Weights of a small multi-label image tagger.
Model: 64-pixel images, arch resnet, activation leaky_relu, depths [4, 9, 4], widths [80, 160, 320].
Training: normuon at rate 0.023, 4400 steps, batches of 64.
Data: trained on regions of photos with short descriptions (Visual Genome), 203450 training examples, 1.4 epochs.
Rows from block 2 of a small multi-label image tagger, named by matrix and row number. Rows with one number belong to one channel. Each number is 500 + 25 x the weight over its row's rms, rounded and kept within 0 to 999. All counts start at 0. Numbers have three digits each. After the name is the row's rms in percent of the matrix's.
After each channel's rows are labels from the 100 images, of 14976, where the channel reaches its highest value: "colour at peak" is the nearest of a few named colours to the mean colour under the peak. Only what is clearly more common there than usual is listed. The data: regions of photos with short descriptions (Visual Genome). In brackets: how many of the 100.
# convs0: first 3x3 conv (model.blocks.2.convs.0.weight, 80x80x3x3, each kernel summed), inputs 0-79
# convs1: second 3x3 conv (model.blocks.2.convs.1.weight, 80x80x3x3, transposed, each kernel summed), outputs 0-79

convs0.31 078:511502493501490478527500495488498498522499503499501478560487512510498498507503500536501518551499512505511539505502509466494501494499462502501491528599501507545492536497499500496529516503503510562498486602493549505520476528500503486503487497
convs1.31 036:480497478504556558484489461494506495467492489527512504482499475513500505506490476481435505501528499496530490539491500488505520496512507504466515510491505535502504505531477511488502511485473452472520496449500496514393485505508506492556529506
colour at peak: purple (29); red (25)

convs0.64 072:501498523506498486502500489506500502518541499498498495515509538574508499499451382472495608502489490500493496470501492492496499469491487505487521518501501495496484540490503502502505514500499505481475498502504495500493447491498522501502524505
convs1.64 201:517488492505506507506492498492511507504493496499521501507493533494460501502499508509535496503523489545577510507483524591482490503482485490501567484499513517508502471491464508503501499475519512499506487498501505480498619517505517467506489504
colour at peak: pink (35)

convs0.52 076:502501494525507498504501543490500497505443507498497491488455499502497504494507504523501502500499504510501483514504498499514499469526520498497439468443508503525490474498497502500506493496488507493434493527488436476501367500507495507507474502
convs1.52 060:497518495502494501495502500488493501487496497506504508554526482518501461475512496495497504503493517496507514502509516501499498509507447482497672476550508533487508499483533492514498486504492514505509507509495506500518502517522498500496526499
colour at peak: red (54)

convs0.28 086:499522496490508514483498490488527498561399506501502497497444513492502503590486487492500484491501501550498507495505504514498508496506505499503505483491514500484510611487493499515470489500485482508501493518504498459510526493490505497498511502
convs1.28 040:515486501502491540493559508491561506461519478499486500503507480483493506504496500499521486493498562488490503488485503503517484502449507475494506504506495483504500491536523491486646489509504468501501495490488492499521501514529495509504478480
colour at peak: blue (71)

convs0.36 062:502499502496500498511497504506498501488554497502497467489518418483500501457476485495500536500495490495494609473477450536505499498525443501504491505563497523489498462497502502504494507506495501468541504494497470502499453504499503529493491499
convs1.36 066:510493496500488499539507500497508505498448486477507472497540516469515476495502573500487505500469479500562526499510510490484509506534405494488486496470488490572489491460497501507489506499486503501466505506481506506519534507497515500465562520
colour at peak: black (45)

convs0.42 140:498501499500500501500498515511498501503472496495489508512333475497501503509496503504500509509498502511505502503493503510510496491514434501505493500514501502529500533507500501499499517499502491496501513500499513491511472516501505498502398500
convs1.42 055:527484504507502525520500483483497495487513531526473499494503481557520494503518511472484496484511487481505493494526486453538491537509575531492461523497519527451506535441472517512462531492478476506502490455482503429498477504499497490500539521
colour at peak: red (26)

convs0.78 104:499502529502501498504501510500498498511480498497498503478495531505497510505481496488499305501505513502502461498500472488506499509502519508479529502492500490503496489496498502500505508498480503498484498527497496500494506507492500503467471502
convs1.78 051:540500475491488504496488495499509486525542511501473494502503529470472501515474531517449586520500497518484405513506506497526510507507502506508501467501503497508530495574499501488503510508438501506479522457525487502512505495536483487513506485
colour at peak: brown (59)

convs0.22 091:499498482623500484492485490504528498411490543500493498502550499493493504468488493549499437498498507499489482500500487511499497504473519499497509457505482503498500500511523501528467492503497541499508511492454493500521507494492509482503504469
convs1.22 137:489507563441500486484479475484513488487508484524516492484504531541502411511517502499490494500506531499488540510480498489504566496512488455507501501496503495487502493452493483517562487497502509505494482504587489509520504492479488517503477497
colour at peak: blue (33)

convs0.21 060:490492500503501469394492509490499503498522499498503480567513506528504498465483534515498520499499499506494583496551495475505511501499481510508485525461506502529515529500497503506505497499518529503499522501506486488498450530509499571508458489
convs1.21 027:495491492484499516507472500525505491492494489507496515559493507487532479525488476416552469490500494490498482519524482511543493500504509490499499539505496507495519495521482490488485495502542490561483486494493492469452497462506552436570494507
colour at peak: red (78)

convs0.54 095:503509499504498523524500458507492503501440503502501570531492488495501519542486510515501515550503499515497533504483503490540502501536527502504481505508505500543510542503500501499580491501532501528466507599502533463491501497503506516506499496
convs1.54 084:513480501463544511474508541477495506477491478507503571511492519511490503497500487453520483504499508428475493498524499458517519534475508501500563416497506499452481529504545496478507495465481497499515501488484497499506512508512537481508475496
colour at peak: red (32)

convs0.25 102:504486500499500497529499520517501494497437488502500497471502495498499498495532395514500340502501495483500517487498494496494504498500473503486489490480497503493491492493496501501496496507469506490504494470506501493503500511499493501497492495
convs1.25 061:497535513485478493534510528487488489504506530496516466513498469484507517429525478504492616478509481529522512559550495517489451511498507495517510524491512501505498555499492495503495498475483486503498493503495500489508539454479505495505499521
colour at peak: black (48)

convs0.11 125:500494500497505486502501548496494496505462496500501494502514480513487502490571338469501535488497498480482510459494497495503498505511493502498499498495501496472493499495502502507499501500502465510501503445503506508490528514506503509470490478
convs1.11 053:534497589518503489549478503483489504505487499497538487532499486497474483484539511537492506484488508502500507483514490529508501502540509513548508501512488479581501527494501502492492498496515568475505495435466512491508505485553511486490499519
colour at peak: pink (40)

convs0.51 126:502505517527497576498502524478502507560489495500497553521506502515515512507505515644501496517509509508495517499508503490533522537501496500502519542571504502496511506502497500501516504503510503496505503497523524510499488495514500498500501499
convs1.51 097:474457476456498494482480500527581487491506507514486520485486486508549489495503517407506491504488499479475476549499488498507523509453498465511499502487522495438505495498472479452530492488504454500502496500493497452482496503500502524501489502
colour at peak: red (34)

convs0.23 074:502475502493500496502499481490497503510384494498493506443470511500475500520441469522499463505498508476492508500471493484484496488480490499493495487512500495420508462497499487502496499500469494504449480442496482515469462473507496527504477500
convs1.23 116:497525504540515489509516561505499550507527528547489498559501467518506438507486506496497515493566514501520486487484508515482516526484506466473592488490520503481497509509505527507496476510472500491529484523507500509495497491486502505447532482
colour at peak: pink (48)

convs0.71 055:492477525501498506503505493507460501514560500499502466524575538538496503500544449452500517482492510510488471487498487502496495503489521494515511544588490498527505440504505509512499509499472525459515486502501497503495471509495496500551526523
convs1.71 189:527501504498516492497510511499532500506487493499492499526502499498494493515481499528509502499536503515509497493493501508495498495502509469498550474489498518497500655517488523488502478497518492503497583495507498487501536508514488446485479498
colour at peak: pink (37)

convs0.63 109:503518473502500498501504485500500500500464499494498503492499451455503507501469366481500407494496498498500537493506488466492499495497478504494496498429502494492502441494502497500497494500496494502511495527498490501495473505510500531493511500
convs1.63 067:504506568512500501556527560530533497493571504500517498545497517503478502473550547504481504487512490545512534531479558492485496497492464494480494494513500536492499530482514494508491491470530482525516475472497493491495530490476516475473499510
colour at peak: black (36)

convs0.29 136:502505502482499388436499495519493500502487490501500502491537505499517502503502508510500506416499499497516497507504497502451501498491502490497492496487502500475496502499502501503497488483495460498506509384501511542498461509514495496496501500
convs1.29 187:492503498491500508578495492642472501491516481512496482494515498500482505509516503512498489566504501488505501497479478496497477509496489503496502505498492504483497499504498504503531489570495506510496487533501502459484499498498467446498499495
colour at peak: green (33)

convs0.66 083:501491504490502508523505471505501495509521505525504493471501534499498498490665562503501444468498485501501516495489495467505506501546491502516496496469502494488489497513505500493506502499492501503480486506500484482491469496498490506533491496
convs1.66 032:499487528496500489498517510484500495488496503504491487488509485500507508511346488593497500534470542481500486497505511519515496484513509514497499496489499475498498526507501546491512483493475489478510540486495488507508491505502492502477487484
colour at peak: white (44); pink (28)

convs0.13 096:507507503501499504549502503490503503569503496508495496508523510501505502522497513500501483559490501508548505497498506522525507499514485520496541515468488516547510511508506501539575499511486581556516496520517545566491513539505504504500524496
convs1.13 067:503487497506502540400492497504529499483506497537543526492476510488505490499508497499552506507501489524500500528500480486504516499489510508507470497501509484488495506490519488473522501426507384484506498507491500471493488473486502493496483538
colour at peak: red (41)

convs0.6 135:524503501501501507497502499502502500504485500505500500501503496496503499500420538493501309485501503501500480499503500493513502499501507498463495496479500500497507485500503501499500498500494499503485476520503501499498509498498500506495498508
convs1.6 109:514489446495501505487503482490502506506544495519411500475503488467470446517456546524512567512510523501492552494498522487496478488501497493472499496502507507505493513499516506500518503488495534500513495442496495503498495502502501497406498497
colour at peak: white (65)

convs0.1 083:494532499509501502500499504512506500496476500501501533613495520496548517486497460509499496551501530538525501509517505494519546498550491509491509525505497500592499507506503500506515500503503503505501497503505563500507451527505532507500497508
convs1.1 067:513476500496582504480494485470504500483502494505487561464502523496484478499512488454500493486513480497438502511502459492509502491501517495496493495497485495481493503478622490495500480501495480492501497521488514488448492487489496455500463491
colour at peak: red (65)

convs0.7 148:495509498501500437655504478504504496498521497501497507418486504513487503499515525502501509521504508521524506508501481499494501476504521500501488509504497504512501519503502511499514542498508479505499501446496491532498499469498507495532500500
convs1.7 123:490538497474495529465507501530496499504499508504518534503505496493495495482497497498497503600505496510521496506506500498496506505509500500496501489494645502430523495489498511502471534464501489498491490492498502513499489504505477504490498501
colour at peak: green (32); yellow (25)

convs0.48 086:502503491515501490508501518506494498508433497500501517486470453506501497484465441473502359497499508493499489499507486493501498515507445484481506501425502501537499494501493501492516490501494490491504493482495494522496535508478503509495484496
convs1.48 024:511553538497490498517509498463532534499525507480504509524570504455491546482520495515476508484468480509518585457513483511469461515491515496512497510499472516487486542521488498504501499466505440518537502525523527473492487505515497497496517482
colour at peak: pink (27)

convs0.20 064:500497505507499489514500497499498501530463486495496501525431482495506522504528450465497407480500489511487510496496498467497511500488604504494471507508495489520502538499499507501497510496498489487429502537502508492499441479497506513492518500
convs1.20 090:522468504496507507500498505494501500503481478482494502495499512471491509498497499502524514509516498563505530513486531506470509504505487501488544465500495536518502495480497504511498495486503512492512490483500505493502673514506500490517491499
colour at peak: black (38)

convs0.8 070:509489499500507485490502544504500504487449490495500413485499492491453503469486459535501446516500469491500501483512497463493503478504489501501476501435498458552479487493500506493500496500493564493523503564502507475539541523490503516500511498
convs1.8 141:496500490481489549480497502519480487506491493527525481515500500493431502501506501489524499524492501495513491498496495495519493497508508469512494519520489546502498501501489502502485486501495495558502501496503569508491498604507508501498496611
colour at peak: red (52)

convs0.18 119:500496496457502486499519492474501500484512475521497497514509512495503458499480555487495503440501499611504495497507513498460500500458508476499505504485496503500499542487493469494441446495497493509500504507500497463500512547490480570489512501
convs1.18 096:511434496497494493444569496492496506539502488499497501497484505500493504508498504495504501476495502520498500498507523491505498511477507492511504507503491503527491495494518560519474503505498488483503503501503503546495506486494648537497515486
colour at peak: black (35)

convs0.57 094:499500518499500471530501495507501497507524485500500493509403508501499499484507525499500516498488493497499493490494492542504494495519327501499509497504496499493501513502502501503498480500491503497515501504499508498490458514495502494499480500
convs1.57 115:495538472491485507512510501506506503495494489498507496501643542494504491495495499498511503484482501494505500501492507501519498512493355516498493513497494498510501496494495514502508510487496488500499496497503507498503494499498511493497511505
colour at peak: brown (62)

convs0.34 083:506511485495501534507503536488513498564444515515498496476501499500494502499493527533501515523505488532505507491504504506514498513496500497489483584505501516506485557502528505504516492501503496617510501518522450500495500553518504506512465502
convs1.34 064:476478499456480539464556496511517484430504509511443507500504494491498495497492501493517480513486524449499503482490506496505502540481483510502543484499498490473488482528550501475596494471480468520503516489510482507511487502515488507497525551
colour at peak: red (43)

convs0.24 080:498496495507499501494504474502504484499509496495503501496496471475502513497544475494499318482499497510509500492506479545495491496504537490478503493527502504481501506506499499492503505496503509487492486475492511464514492478491501496467483510
convs1.24 019:517499561503507499509497506497509542508523483536492501486514489504505481518420526526484507521494494502477487470478509382524504497504500490509507493475480528503500513419507503561493501511478511503497497500514513478494501493505502490476494498
colour at peak: pink (51)

convs0.27 101:507508503506503504500502510498503470514533508500501496502482479508499503497532504515499315494499504508516449490499501558507501503511508488467507498506504486514490529499500500487499500499517509514492499497506489498496512496500515492483499504
convs1.27 015:514494489526502502508477496516493544502506447514511500479548516497488495505367502492500576512501496515476511421480508489496468491500481499516493498489478492503490491438513492492514515491486507491503496506491497500503488500511494498491502488
colour at peak: pink (35); white (27)

convs0.74 137:501503502504500506502503509503507498500494495500501500506460466503500508493431368486501389485500494505502513497502499499500498507510522497444494499484503502506499484495506503503509483500493497503539487504497495508493434505501500516498494495
convs1.74 132:492506483491500508536499515514504416497517495491475522524521442506493501489535529516483508494494494507501532501493467516505558509501450452578490492499492518495464501475519492446491504488522430508481493545483497500490508507499516490504498497
colour at peak: black (44)

convs0.72 144:505497502499506503529562501535516500511502507499494499474514503502493496501500516507501506505498502656520496500500546502502501498491512487513503524499503501417499529505507567500503485502505500495508501500497479501508497487497497501528508502
convs1.72 207:499498515500505553500530501500502497487493491495508530486500496500502493501498498502526497545495507496490500520462498492499507510368501493507501490503541496466500499501538541495601506504495493506490498501508490484543499505444496502494500499
colour at peak: blue (54); cyan (36)

convs0.59 186:499499500501499491492497497500498498510453500500499493497504418506496507494511500495499483490499499501496549516498503519499499504500687502502503497502500497485490490502501502498499498498498503501494497510500491504500520498498502488501479506
convs1.59 193:505526496474485496517514498496511496498485490489496490501569514504498498499485490498537500501486496490512498492475511491582484533490349520502507518495501494510512495499504504532508500498489493496492499495500541506504491500482504514472543524
colour at peak: white (43)

convs0.47 156:500494502501500494490502491499498500504460499500501510501502499500498501494423441495499331514501495500497462496503507511500500502502503503447503499504500500510500447500499499507506490500499496503458496506503508502501494491504499500489497490
convs1.47 147:496524498488493501484502499476498527507532500516485488450497528469503426487491551510531558513503502464486486468485484461494495502509506492384511512502515525493491479508513500515519488502494550488513492471481515512505522467493507493463504489
colour at peak: white (40)

convs0.67 068:499478478502499503507501506502486503502512487493502508465555521508491498473518465502499503456498493507504506478503499477492500506532496500500492502662502499491475541515510498503497523504500464497537500504493478481474497531500493525505537507
convs1.67 016:509500551490507504504493496497575517504493591515487484502514485499502507506496498545498504505497501495494512495512482492510536504490497497502516500345498503500498501491499517511479506494524504496508520493508503505489500491513500498516492503
colour at peak: white (67)

convs0.4 118:498505497499498497505501546499499505503410498494501498491479504511498499501487500496500322497502504503499527501501495462500499502500451502492487494491501506500502480496498499500496512499496497500474502503500497480500514507501501500499482503
convs1.4 071:502489503493501503500497498499517484496565511512477485512529470427521530536466460503509566488502489494528462487523501565501497519504530473520519468451510515504507455516501505510505488496502488535516507528499475526492490525508485479429499496
colour at peak: pink (40); white (28)

convs0.55 073:516502504499502496506573452555445523562500506485491499439495472510500501479512523491501537482498506497510443490494515493501501498477515498513528504542506498495517538477513572498468448501535499499510527474503486500504518520522498499472510500
convs1.55 091:493506510477499582498503536506522497517499461518505501527502498506501499629493492505501516498496507502508503482490494505500498496448506487497498503492504472486506497597497509484544508517459501495477489492488508514498503508527504497509488513
colour at peak: blue (59)

convs0.76 118:500662492501509496512500525495498501500503506500499514453519503504538506498497500505500491476499539499500501498500499498499504499586497500493494509511500498540511478500502500498506508500505501496500501461499531544494509515518503467500492501
convs1.76 203:480543490502484509514483513495495494544508468493505512477503499506502608583509492510509507581502495476498506519478490506499507502510501495512496502498557487488501498497505460508496488502487459502509497512496506507477496519486424472502509499
colour at peak: yellow (27)