config = dict(
    arch='resnet',
    horizontal_flip=True,
    norm='batchnorm',
    activation='leaky_relu',
    channel_attention='se',
    depths=[4, 9, 4],
    avg_pool_shortcut=False,
    num_labels=300,
    init='trunc_normal_002',
    ema_decay=0.99,
    steps=4400,
    epochs=1.4,
    final_lr_fraction=0.05,
    warmup_steps=80,
    adamw_weight_decay_other_params=0,
)
Rows from block 14 of a small multi-label image tagger, named by matrix and row number. Rows with one number belong to one channel. Each number is 128 + 32 x the weight over its row's rms, rounded and kept within 0 to 255. All counts start at 0. Numbers have three digits each. After the name is the row's rms in percent of the matrix's.
Before each channel's rows are labels from the 100 images, of 14976, where the channel reaches its highest value: "top examples" is what is common among them. Only what is clearly more common there than usual is listed. The data: regions of photos with short descriptions (Visual Genome). In brackets: how many of the 100, against the usual share in percent.
# convs0: first 3x3 conv (model.blocks.14.convs.0.weight, 320x320x3x3, each kernel summed), inputs 0-159
# convs1: second 3x3 conv (model.blocks.14.convs.1.weight, 320x320x3x3, transposed, each kernel summed), outputs 0-159

top examples: text has "man" (26 vs 8.5); text has "shirt" (25 vs 3)
convs0.314 059:118126110140099126123122103134125120117136150132122126170137135138114119154110122145136179128130136086134130138101140000123129135124141124144149120107135104130123126132087120143242153130118105130103130104082132115132130137127105139102075144000159135148121125151141124126206117118125000123136088177117122126102139121114134152120141135145116136152138168120107127124182103109162134120066102086130159134117147139130155147217141107128102130122189190147133132144119137138139142140118152
convs1.314 058:155115056124139159086077116098150087210169177094128119134165104102090154119105115169133182145105104104172130139131138108117129140069136137128139255119133159120106166153087108115147107101129167129130137166127122145055146120121110137115110039125149118149121137135143116057131123124145059135128138123054144099138120120159119136110112057130116111119073124126124136107101116084088124091142131128079169130128130088128092146133119110187124124080106202120116128122133112124130149093198122

top examples: text has "man" (36 vs 8.5); text has "shirt" (25 vs 3)
convs0.283 064:135120070062065165139109149098133172125125160150186129133057090127137128133120116127118126130143130139000127131096142140169131044115142039034131124117105109114131122121072062124186129147121113125217099134000127122131126106134137117134141124111110139131124122128132060120155132068126110134060147159142124125168083128149120160117117165181123115141137141117108071113096103103129137133129138128120092129151181136117131112120135130114120094120131130147148075123127115128123124125147144
convs1.283 044:169136134155149097127129187063104184240149135124120103113145107155110202143093135121158167131142138154101093128125138126125146012022127134162127184183130128118138170113123122137136136131092118123184093145128142121077121137130120135124117141169141159134139147120133123108138162130097125093123113100121154150125096121153161122087127173134115063222136129048139122127091134166039136119140111091154215077062152088122148141095125134061144113046113131152123053136070091122145126095207146

top examples: text has "shirt" (28 vs 3); text has "man" (26 vs 8.5)
convs0.270 056:133255125177154144103100132073123105126139134119127184148114083137143106137117125112140098121132129144000121144119175092149131085114148095155126105146200134130121120125077164176104104127149155124120108119077124150135121143167131103148138128062137132178131148108132170191055129094153072139123103210132101128096095130095131119075110148161100135120109141141076110135152100133121150131108095163156100104113129121123130066133126180099119137127116128118143096113131106129127123134137085
convs1.270 050:127148132116164115142124161106121162152136127162160123131081134092110024136133069142162097132108140235127180096179118135117106027070133123147123187110122120156131116120119131071083084085112158116104129068118117170081209125145206119106135110122130118104154132112174051122104106118125123163199115124102107104069178134110147142072120159139097127117097128229135113110202126120082099106061128112150136170138140103115124093123134112129109104104119093163127119122125132097109157151140145

top examples: text has "shirt" (33 vs 3); text has "man" (32 vs 8.5); text has "wearing" (28 vs 4.9)
convs0.51 076:116093065224117144065110108130124130118145146135123127100167129124125133136120126122136119132137128080150111118115144109124129146131243138127146131125114130118130133162000116202112126130137133128118123125082136135127124141126138137153111132066120121097136132134141155115000139096136083127136127137134130115118126092140133160118150129121118124088139163113134120119119193120126124146157241153144120143103208129139122128102125081130178140127132123185126097123125157127123122122127086
convs1.51 064:128112141126126116128098117142115135133119159149124054125133128128095129000132130134123129134081143128121138140126108126121138117118155030130124080128125177110125183152127000156134127122137135078129144140126115128122180125120127136080127068124110132164160153077162123128132111086131215129132144143116122126107124098197120125108176130138121123134143120170129138136134253151119134134048150137133142133244129130124117107131138122201109152130124104142255130128144149255119120156184121

top examples: text has "man" (42 vs 8.5); text has "wearing" (26 vs 4.9)
convs0.165 092:132128116108124126114120128139124125126129125204134123105127143111132122122126121138127124108134127133091137130135124133101128132110255142127131124127137128129116117121157158124170123124132125126131141056177139131131132135123122131126135131126164115105140122151124117131095128122134129133124119018129103124132113133126130121091189133117126129128098129124116130123139120133129126137121130136128158104127074128255111150125119114131132127138142126130123118117127125125128124128216108
convs1.165 147:135130123124097134132129132081105142142145129152141126122101129111139121095114129101167094152160144135127129143092159115134135121127193138127115144127109129125063178134117192121084120141113132074169145123070144124161112123132176113125078131122151112095117123112130129104127131128107121169139132125135144134149113063129119139117134139110130143107133132125104110127148138130168133126124132098130101120130129097194098171171125073140136123127122107116136128122124091109136123122255105

top examples: text has "brown" (29 vs 4)
convs0.31 138:133116159115129148146148126064125138111125127122128138130127121124123125129133127128123133122122127109113127140134132133148128083123117121126129152122128126128129123126120119126190122118133129121127152159125129128126125129109128125123117125126130128109126128118127111126255119136110144143134132202120129126104114125128123127135131136134137129155127120127130127135103130129140123127061129131125138154126121132132136146124126137129132093093139126118123138138123121128126126130090255
convs1.31 154:114122133124085193121127125118144099214094116138132222081129124129123134126135134132002101073127114112136080133111125142252126131108106245124074147141115128128124129129124136115132128138118147108146135158109125121114108128118216140132129135128111130118128129196150139134252129128124121124143163142125142126161163255132116111130101153122137141146081126108132109124125123154132188124148150126130138147114110131142133203164127154150135069071238132115114119129131113147130144124143115

top examples: text has "train" (28 vs 1.9)
convs0.225 064:127132100161114175167146133229127102136138026121107143128117137129138118147137131134125124144112122090103127111105134067112126121124183101167145099130125126139130133117135112131136121145133131134134156122022135127125136132115123176123159142063116109116140121115170089109120130115185110113167144118138146137180169127133120120106128103118135134133131152131088135132122119109126112120146179167142179127153115127106088067112127084121154116100135169147122202130129255130132121126117131
convs1.225 056:138123107146118147116132132134155177120123150126140156079241140102148153109104178118119119155124144116100144141189123141126147113122105129128153137142150138063124136112135148141110220078132162114125105077127123074142156117114107164099193140131142115155054126114134131201153117100157120129094112143116138141131053129126092150127159103127128114032131123148119131139187153128120126144150141241059145144124132094123112032128126160119248138121121095132123036132130114185125104127126239

top examples: text has "man" (30 vs 8.5)
convs0.24 074:131122128131110117126135129123127134118133117083129128124115144138143135122126131121123143131128123097118128143115133115143129107131044147122127130154126129121135131131144103141209145138111126121126158136103125132123123127119151127117162138116129139124120123160124126140060131131119119131133130102124133116128177129133105127080137107129120135158137091125164164156155155143131125165139225115131043121117129204108138133134147128145131126115130125121137132124127124132126159125118125
convs1.24 049:144079062124134136144131176136127117025128122206213099007118113119110097128087128129098088101123119131116128078112125141151129098119101112108132136160135139138101122111129090121152159145132130128128121131130167077157173089116139079095153127122143091118131125103090117126113123124120129135092161123117152095104181133133114126113125137116137152125140239095126144121129131114169121125107131146117160116117090179125106120105111149131132139113119130105134050130141127144121129162148162

top examples: text has "shirt" (37 vs 3); text has "man" (34 vs 8.5); text has "wearing" (25 vs 4.9)
convs0.83 079:118255177093147147131125127016128129123128109104140140125119084132137137119123132132130134129119141130000110117129142235115123154160000095144105129111117132130135133184122109157127132107138127122124129129105129126128128166117106141132160116121087116161128144097131138126157141127121093132100126098129137150057124126125129138205111128120169138174130148133126123116121131131143111134079114137126089147145090124137132150122130144131122121129126131136143147127165044130113132130144134
convs1.83 043:125237134143083126132117102129115103132172119106132132108122126130128110150116129173125115124110142123134123120141118134128110037125142120075000096132130117147153137138136143128124129123115078123116195138101159169098153143120132113134195121124126137126153157115133032159123122121149116125156139035073144126103095100135128133040130106101109093131118129022071136114144132098209124092134111113123139106144127132135131166119131114138135107127137125125126132135117128118113131132162176

top examples: text has "man" (41 vs 8.5); text has "shirt" (37 vs 3); text has "wearing" (29 vs 4.9)
convs0.115 085:123140051131112128132117151118135122140131114127129102132133129132147135142115124133139127135119131144171129105175101149135126113143105193130132126130104134128123114109162125128125124244128125127152146121136127129129126127152134137133089129108121116120132134143128134137197124138130123121118131144109138121082122120224145122120120123144124113164132119141121145123148126153123103138127073157154115114125144129112102141165130125137133130171108135149123088134130114127122112131127125
convs1.115 059:110124186081127129117112144159130089149163084116136104123129126171116129155117087123093178130000110130228132131123099191133105115125175060129135138160123159130147128139134179138068097108132125186111110117095176144146132124111167120124070151122127137133157125126140127094133125131129122116116118111125130075124164131164110139126113152133124160116135124180120122092101135174167121145121110198151126140120123120131127184099134123231121114124135155136151113104126124133124128108117255

top examples: text has "brown" (25 vs 4)
convs0.28 078:128100130132136138222194165189144184159131123159125132141132064121124102151098149110121140127158136139244127115112133043132129119124151145133117117128077113133125121141142121100187122067135120127136156131112124126127142144149129097125123127255107113159122127125123120116255129199139113142115147155144105136255132147144119132163117126145154137064123190184123171158135135118141152128118161255119092136087080091154138127135127112130116193119118128122161111166124021129126109131110175
convs1.28 085:131141087111120130152151126130115112046124163134123146115135130125124156128142138143070198121164123130187116130121126124110050041130109172130119193218128125123129132123119059119133143036137105131123157133094166091128113139069010152110124170144144129105145133125133107161163130074162128126163138125128143127137185122118108142137119166119127139147058126109125131119112145122124125106031109106131121109123102140130113086146135165125126074097125098125160138125133130127116143149100235

top examples: text has "train" (29 vs 1.9)
convs0.201 068:117079029110129108116130131091110119172108113126130163128097202124126147093149125124129134116138112112215123130134105182130126146165219129116128119132116123172123118124106057115255169102148127120179178122255130148142117108126127140129203142144152099132136136250134147142085128125148211136138131145122127120101077145150173111111152155117139125178119159120213093152178144146142160117092107123163079126110050138171128122124131169137131142091117121189116127127150233129125098127127104
convs1.201 057:130127089114126110198138185069121139125090158103119123135119108143120138137086165194197135167161109078088122112114130126196215130120131150149119103120071121109136136149139131145126161130134116137133131107149179074125161096023104109130188152129179116126126135091120112185125134113106114064097092152121163004119151132158128110125142127124120133181139147154203132128120117140147143162122124135134104133241129127131125114128105088149105119121110128144148023161120126132111117081132182

top examples: text has "brown" (25 vs 4)
convs0.244 110:122137115128070141205156136178125132127103145126128155130132131123142131130124130134137126144132136188255128136074159000121129123119095151137125135180114126144130127128020147128104147143127120134132152158115126133128128128112128131106048129152144130127129126136133114141255130128114134129152131037132129123200109126147121129117132144132134129159118071117127125139127127130109128132082131111125144151124126152211137117122127134122135121148159130129130147133125148125129128124137255
convs1.244 182:131174123117136116136154130138128155126159129138131147097120127120128141136131135132117057143131130132120133120138184108110130097095087149199135163080119135130136096124121143127126130121127135122181122137108139092138119132159106147101125169131122128152130086109154146090133129130130113131148183090137148159172120154255137133127075132115128141160129104127151116129059118119132133094100123159122123116110251154109140130132137146103107131077115255162125112175127027126100140108126093

top examples: text has "brown" (30 vs 4)
convs0.118 219:127128120131132128133131126125135175134133130128129132126130125128128121130139129125121126130130127139125129128112133126132128135133131126118128130128121138130126131128119130124103130122105128125134132125124125124134126129137128127118116128150140127178130127129129134118255128142132105127134129142128125127109132129122142127127129129127111127124113122137132125129124128128128120129122127138129127168113125134129126126126132133133130126137118128121121135142128155127129128128148156
convs1.118 156:141127128122143167147164108176130126255127122118133161130110157119126161123132107124112117126116123127127149125128128128111128123071132128145126125124121142136127134145125122133127126137126110130126141144128129102128119118157113142133119139134141127129140120136109178124255111126126130147130126159128128124127114125127142138130134127129128125096128125117118127122130104121126194135129178082131128143130126127131127106128128126148131250193130116104168094195152126105132127128124108

top examples: text has "man" (42 vs 8.5); text has "shirt" (29 vs 3)
convs0.110 068:141255139123114122145127148095097132092116116127129116126128146131157137109132116098162125136128125130117138134177119170142127185175074240123121133127126127129127131099193188140041122116125135136143097096103112129131126130130124120108116130114132170112130137110130121129126110135153086118123132211144144128117114147132136125177135186134180103236085120131168139115132123110122120131036208188127104094107126154129146192128130084143139127135115131113139132106098029127121127139063148
convs1.110 086:093136108130112128151121123096119126148113126196126135103116120169138156106113130115122026087114111126135109116119137155119130117090176155197093084087147098146162138148102146125123117165111120146129125132093130124135255166129253114136183134127142134157154130117057137145131088125183196094139131114127091137132135132164154129095163126119130082148154122149131117185175134137120110114223137112121126116135128138145144121173131123137134136130144141128120033126131152119085127150113082

top examples: text has "man" (26 vs 8.5)
convs0.233 083:133164125119100134126129129152130143129130104132125134132134125136129148139136129132119122132134122144121114122188115134104129163131189136165124133127105130118128130129149115130145136174125124112123134136178129161131144134144129125096121128134078156161124120121134096130114129143138136119081129186127130127064104129118168134143131109135184120121134129139105103131137132131127134122140145125127132134150158125075206128117132123128118127140094129127101137125127144143126116128147129
convs1.233 129:120130117131134110126062042115115130171129091135123129128128223138156140130121125135121141066114136140121159121127117127143255138202098125122115122112130120111140145117117167131133132141084106166115121129137128131131124152132124129125124117160125141143138124130128109220124101118132129136106135163138150111128110125124154137160129149144125118120129255197127120000140127131122092121112114199120072132123116131127118157122171118142103122158115116124141153124194249152121129108156138

top examples: text has "brown" (26 vs 4)
convs0.304 128:135133128083118133123147131123131211133135075136128125129139128124127134112118127128084128124132125106129128126125132126129127234129073128129126129131139136126133120126114125113117126144120130127108154125112118132128129031129125129120103127214138125136127127163126126126255128140124118128109154158133116127134126130121125108126130127126126133085107098121116144141074127124115113123133124143111139147112113125136111120128125131136123120104115127075117127136095118125126127124130139
convs1.304 150:131126127128131075124255095137130125255139160135135138138157146123148161109163135099183109115077128131124103129167000114133133120179127130201129098108144130127115116133123127116133136125132128106116156119134129067136118089125127137026124146156135113130143128176120179130255120102136127122132089080125133124124105117122130125143128137087130117113132124153044105119132116118142153091127175132107100154133139123141126128135125141144151250214134117137114150137132127127133118129131149

top examples: text has "brown" (26 vs 4)
convs0.61 215:124127126128117128135125135136134158126131128132127124129127155129121137126146128128150126130132127128130126127132127124129128179137128130129124131128128131129136143125119126120110129121127124133128128128122125128129131141137122128119130126145131129171130124130134115129255126120123121125127129133132129130140127127131129131126126127122129128136122129130112127124141128131125130123127127136126119158125130130127127126125126130128131100124129130142126137131127127128128131127127181
convs1.61 200:135128130125219202117159109228123157203124192132133135129135127129128127129161128118147119141110085124125128127133066128113145119137135133117125076128153131025135124128128110127127130126130124129136156123132127125126146120140120137034129129138134128124139168130124174128255119128125129131136146135127118112129124122123184126133136127125127128093123121128153122116127185118124178143131198159134128127121095135131121125137137076151134255204159131111134124100132130117119138128126104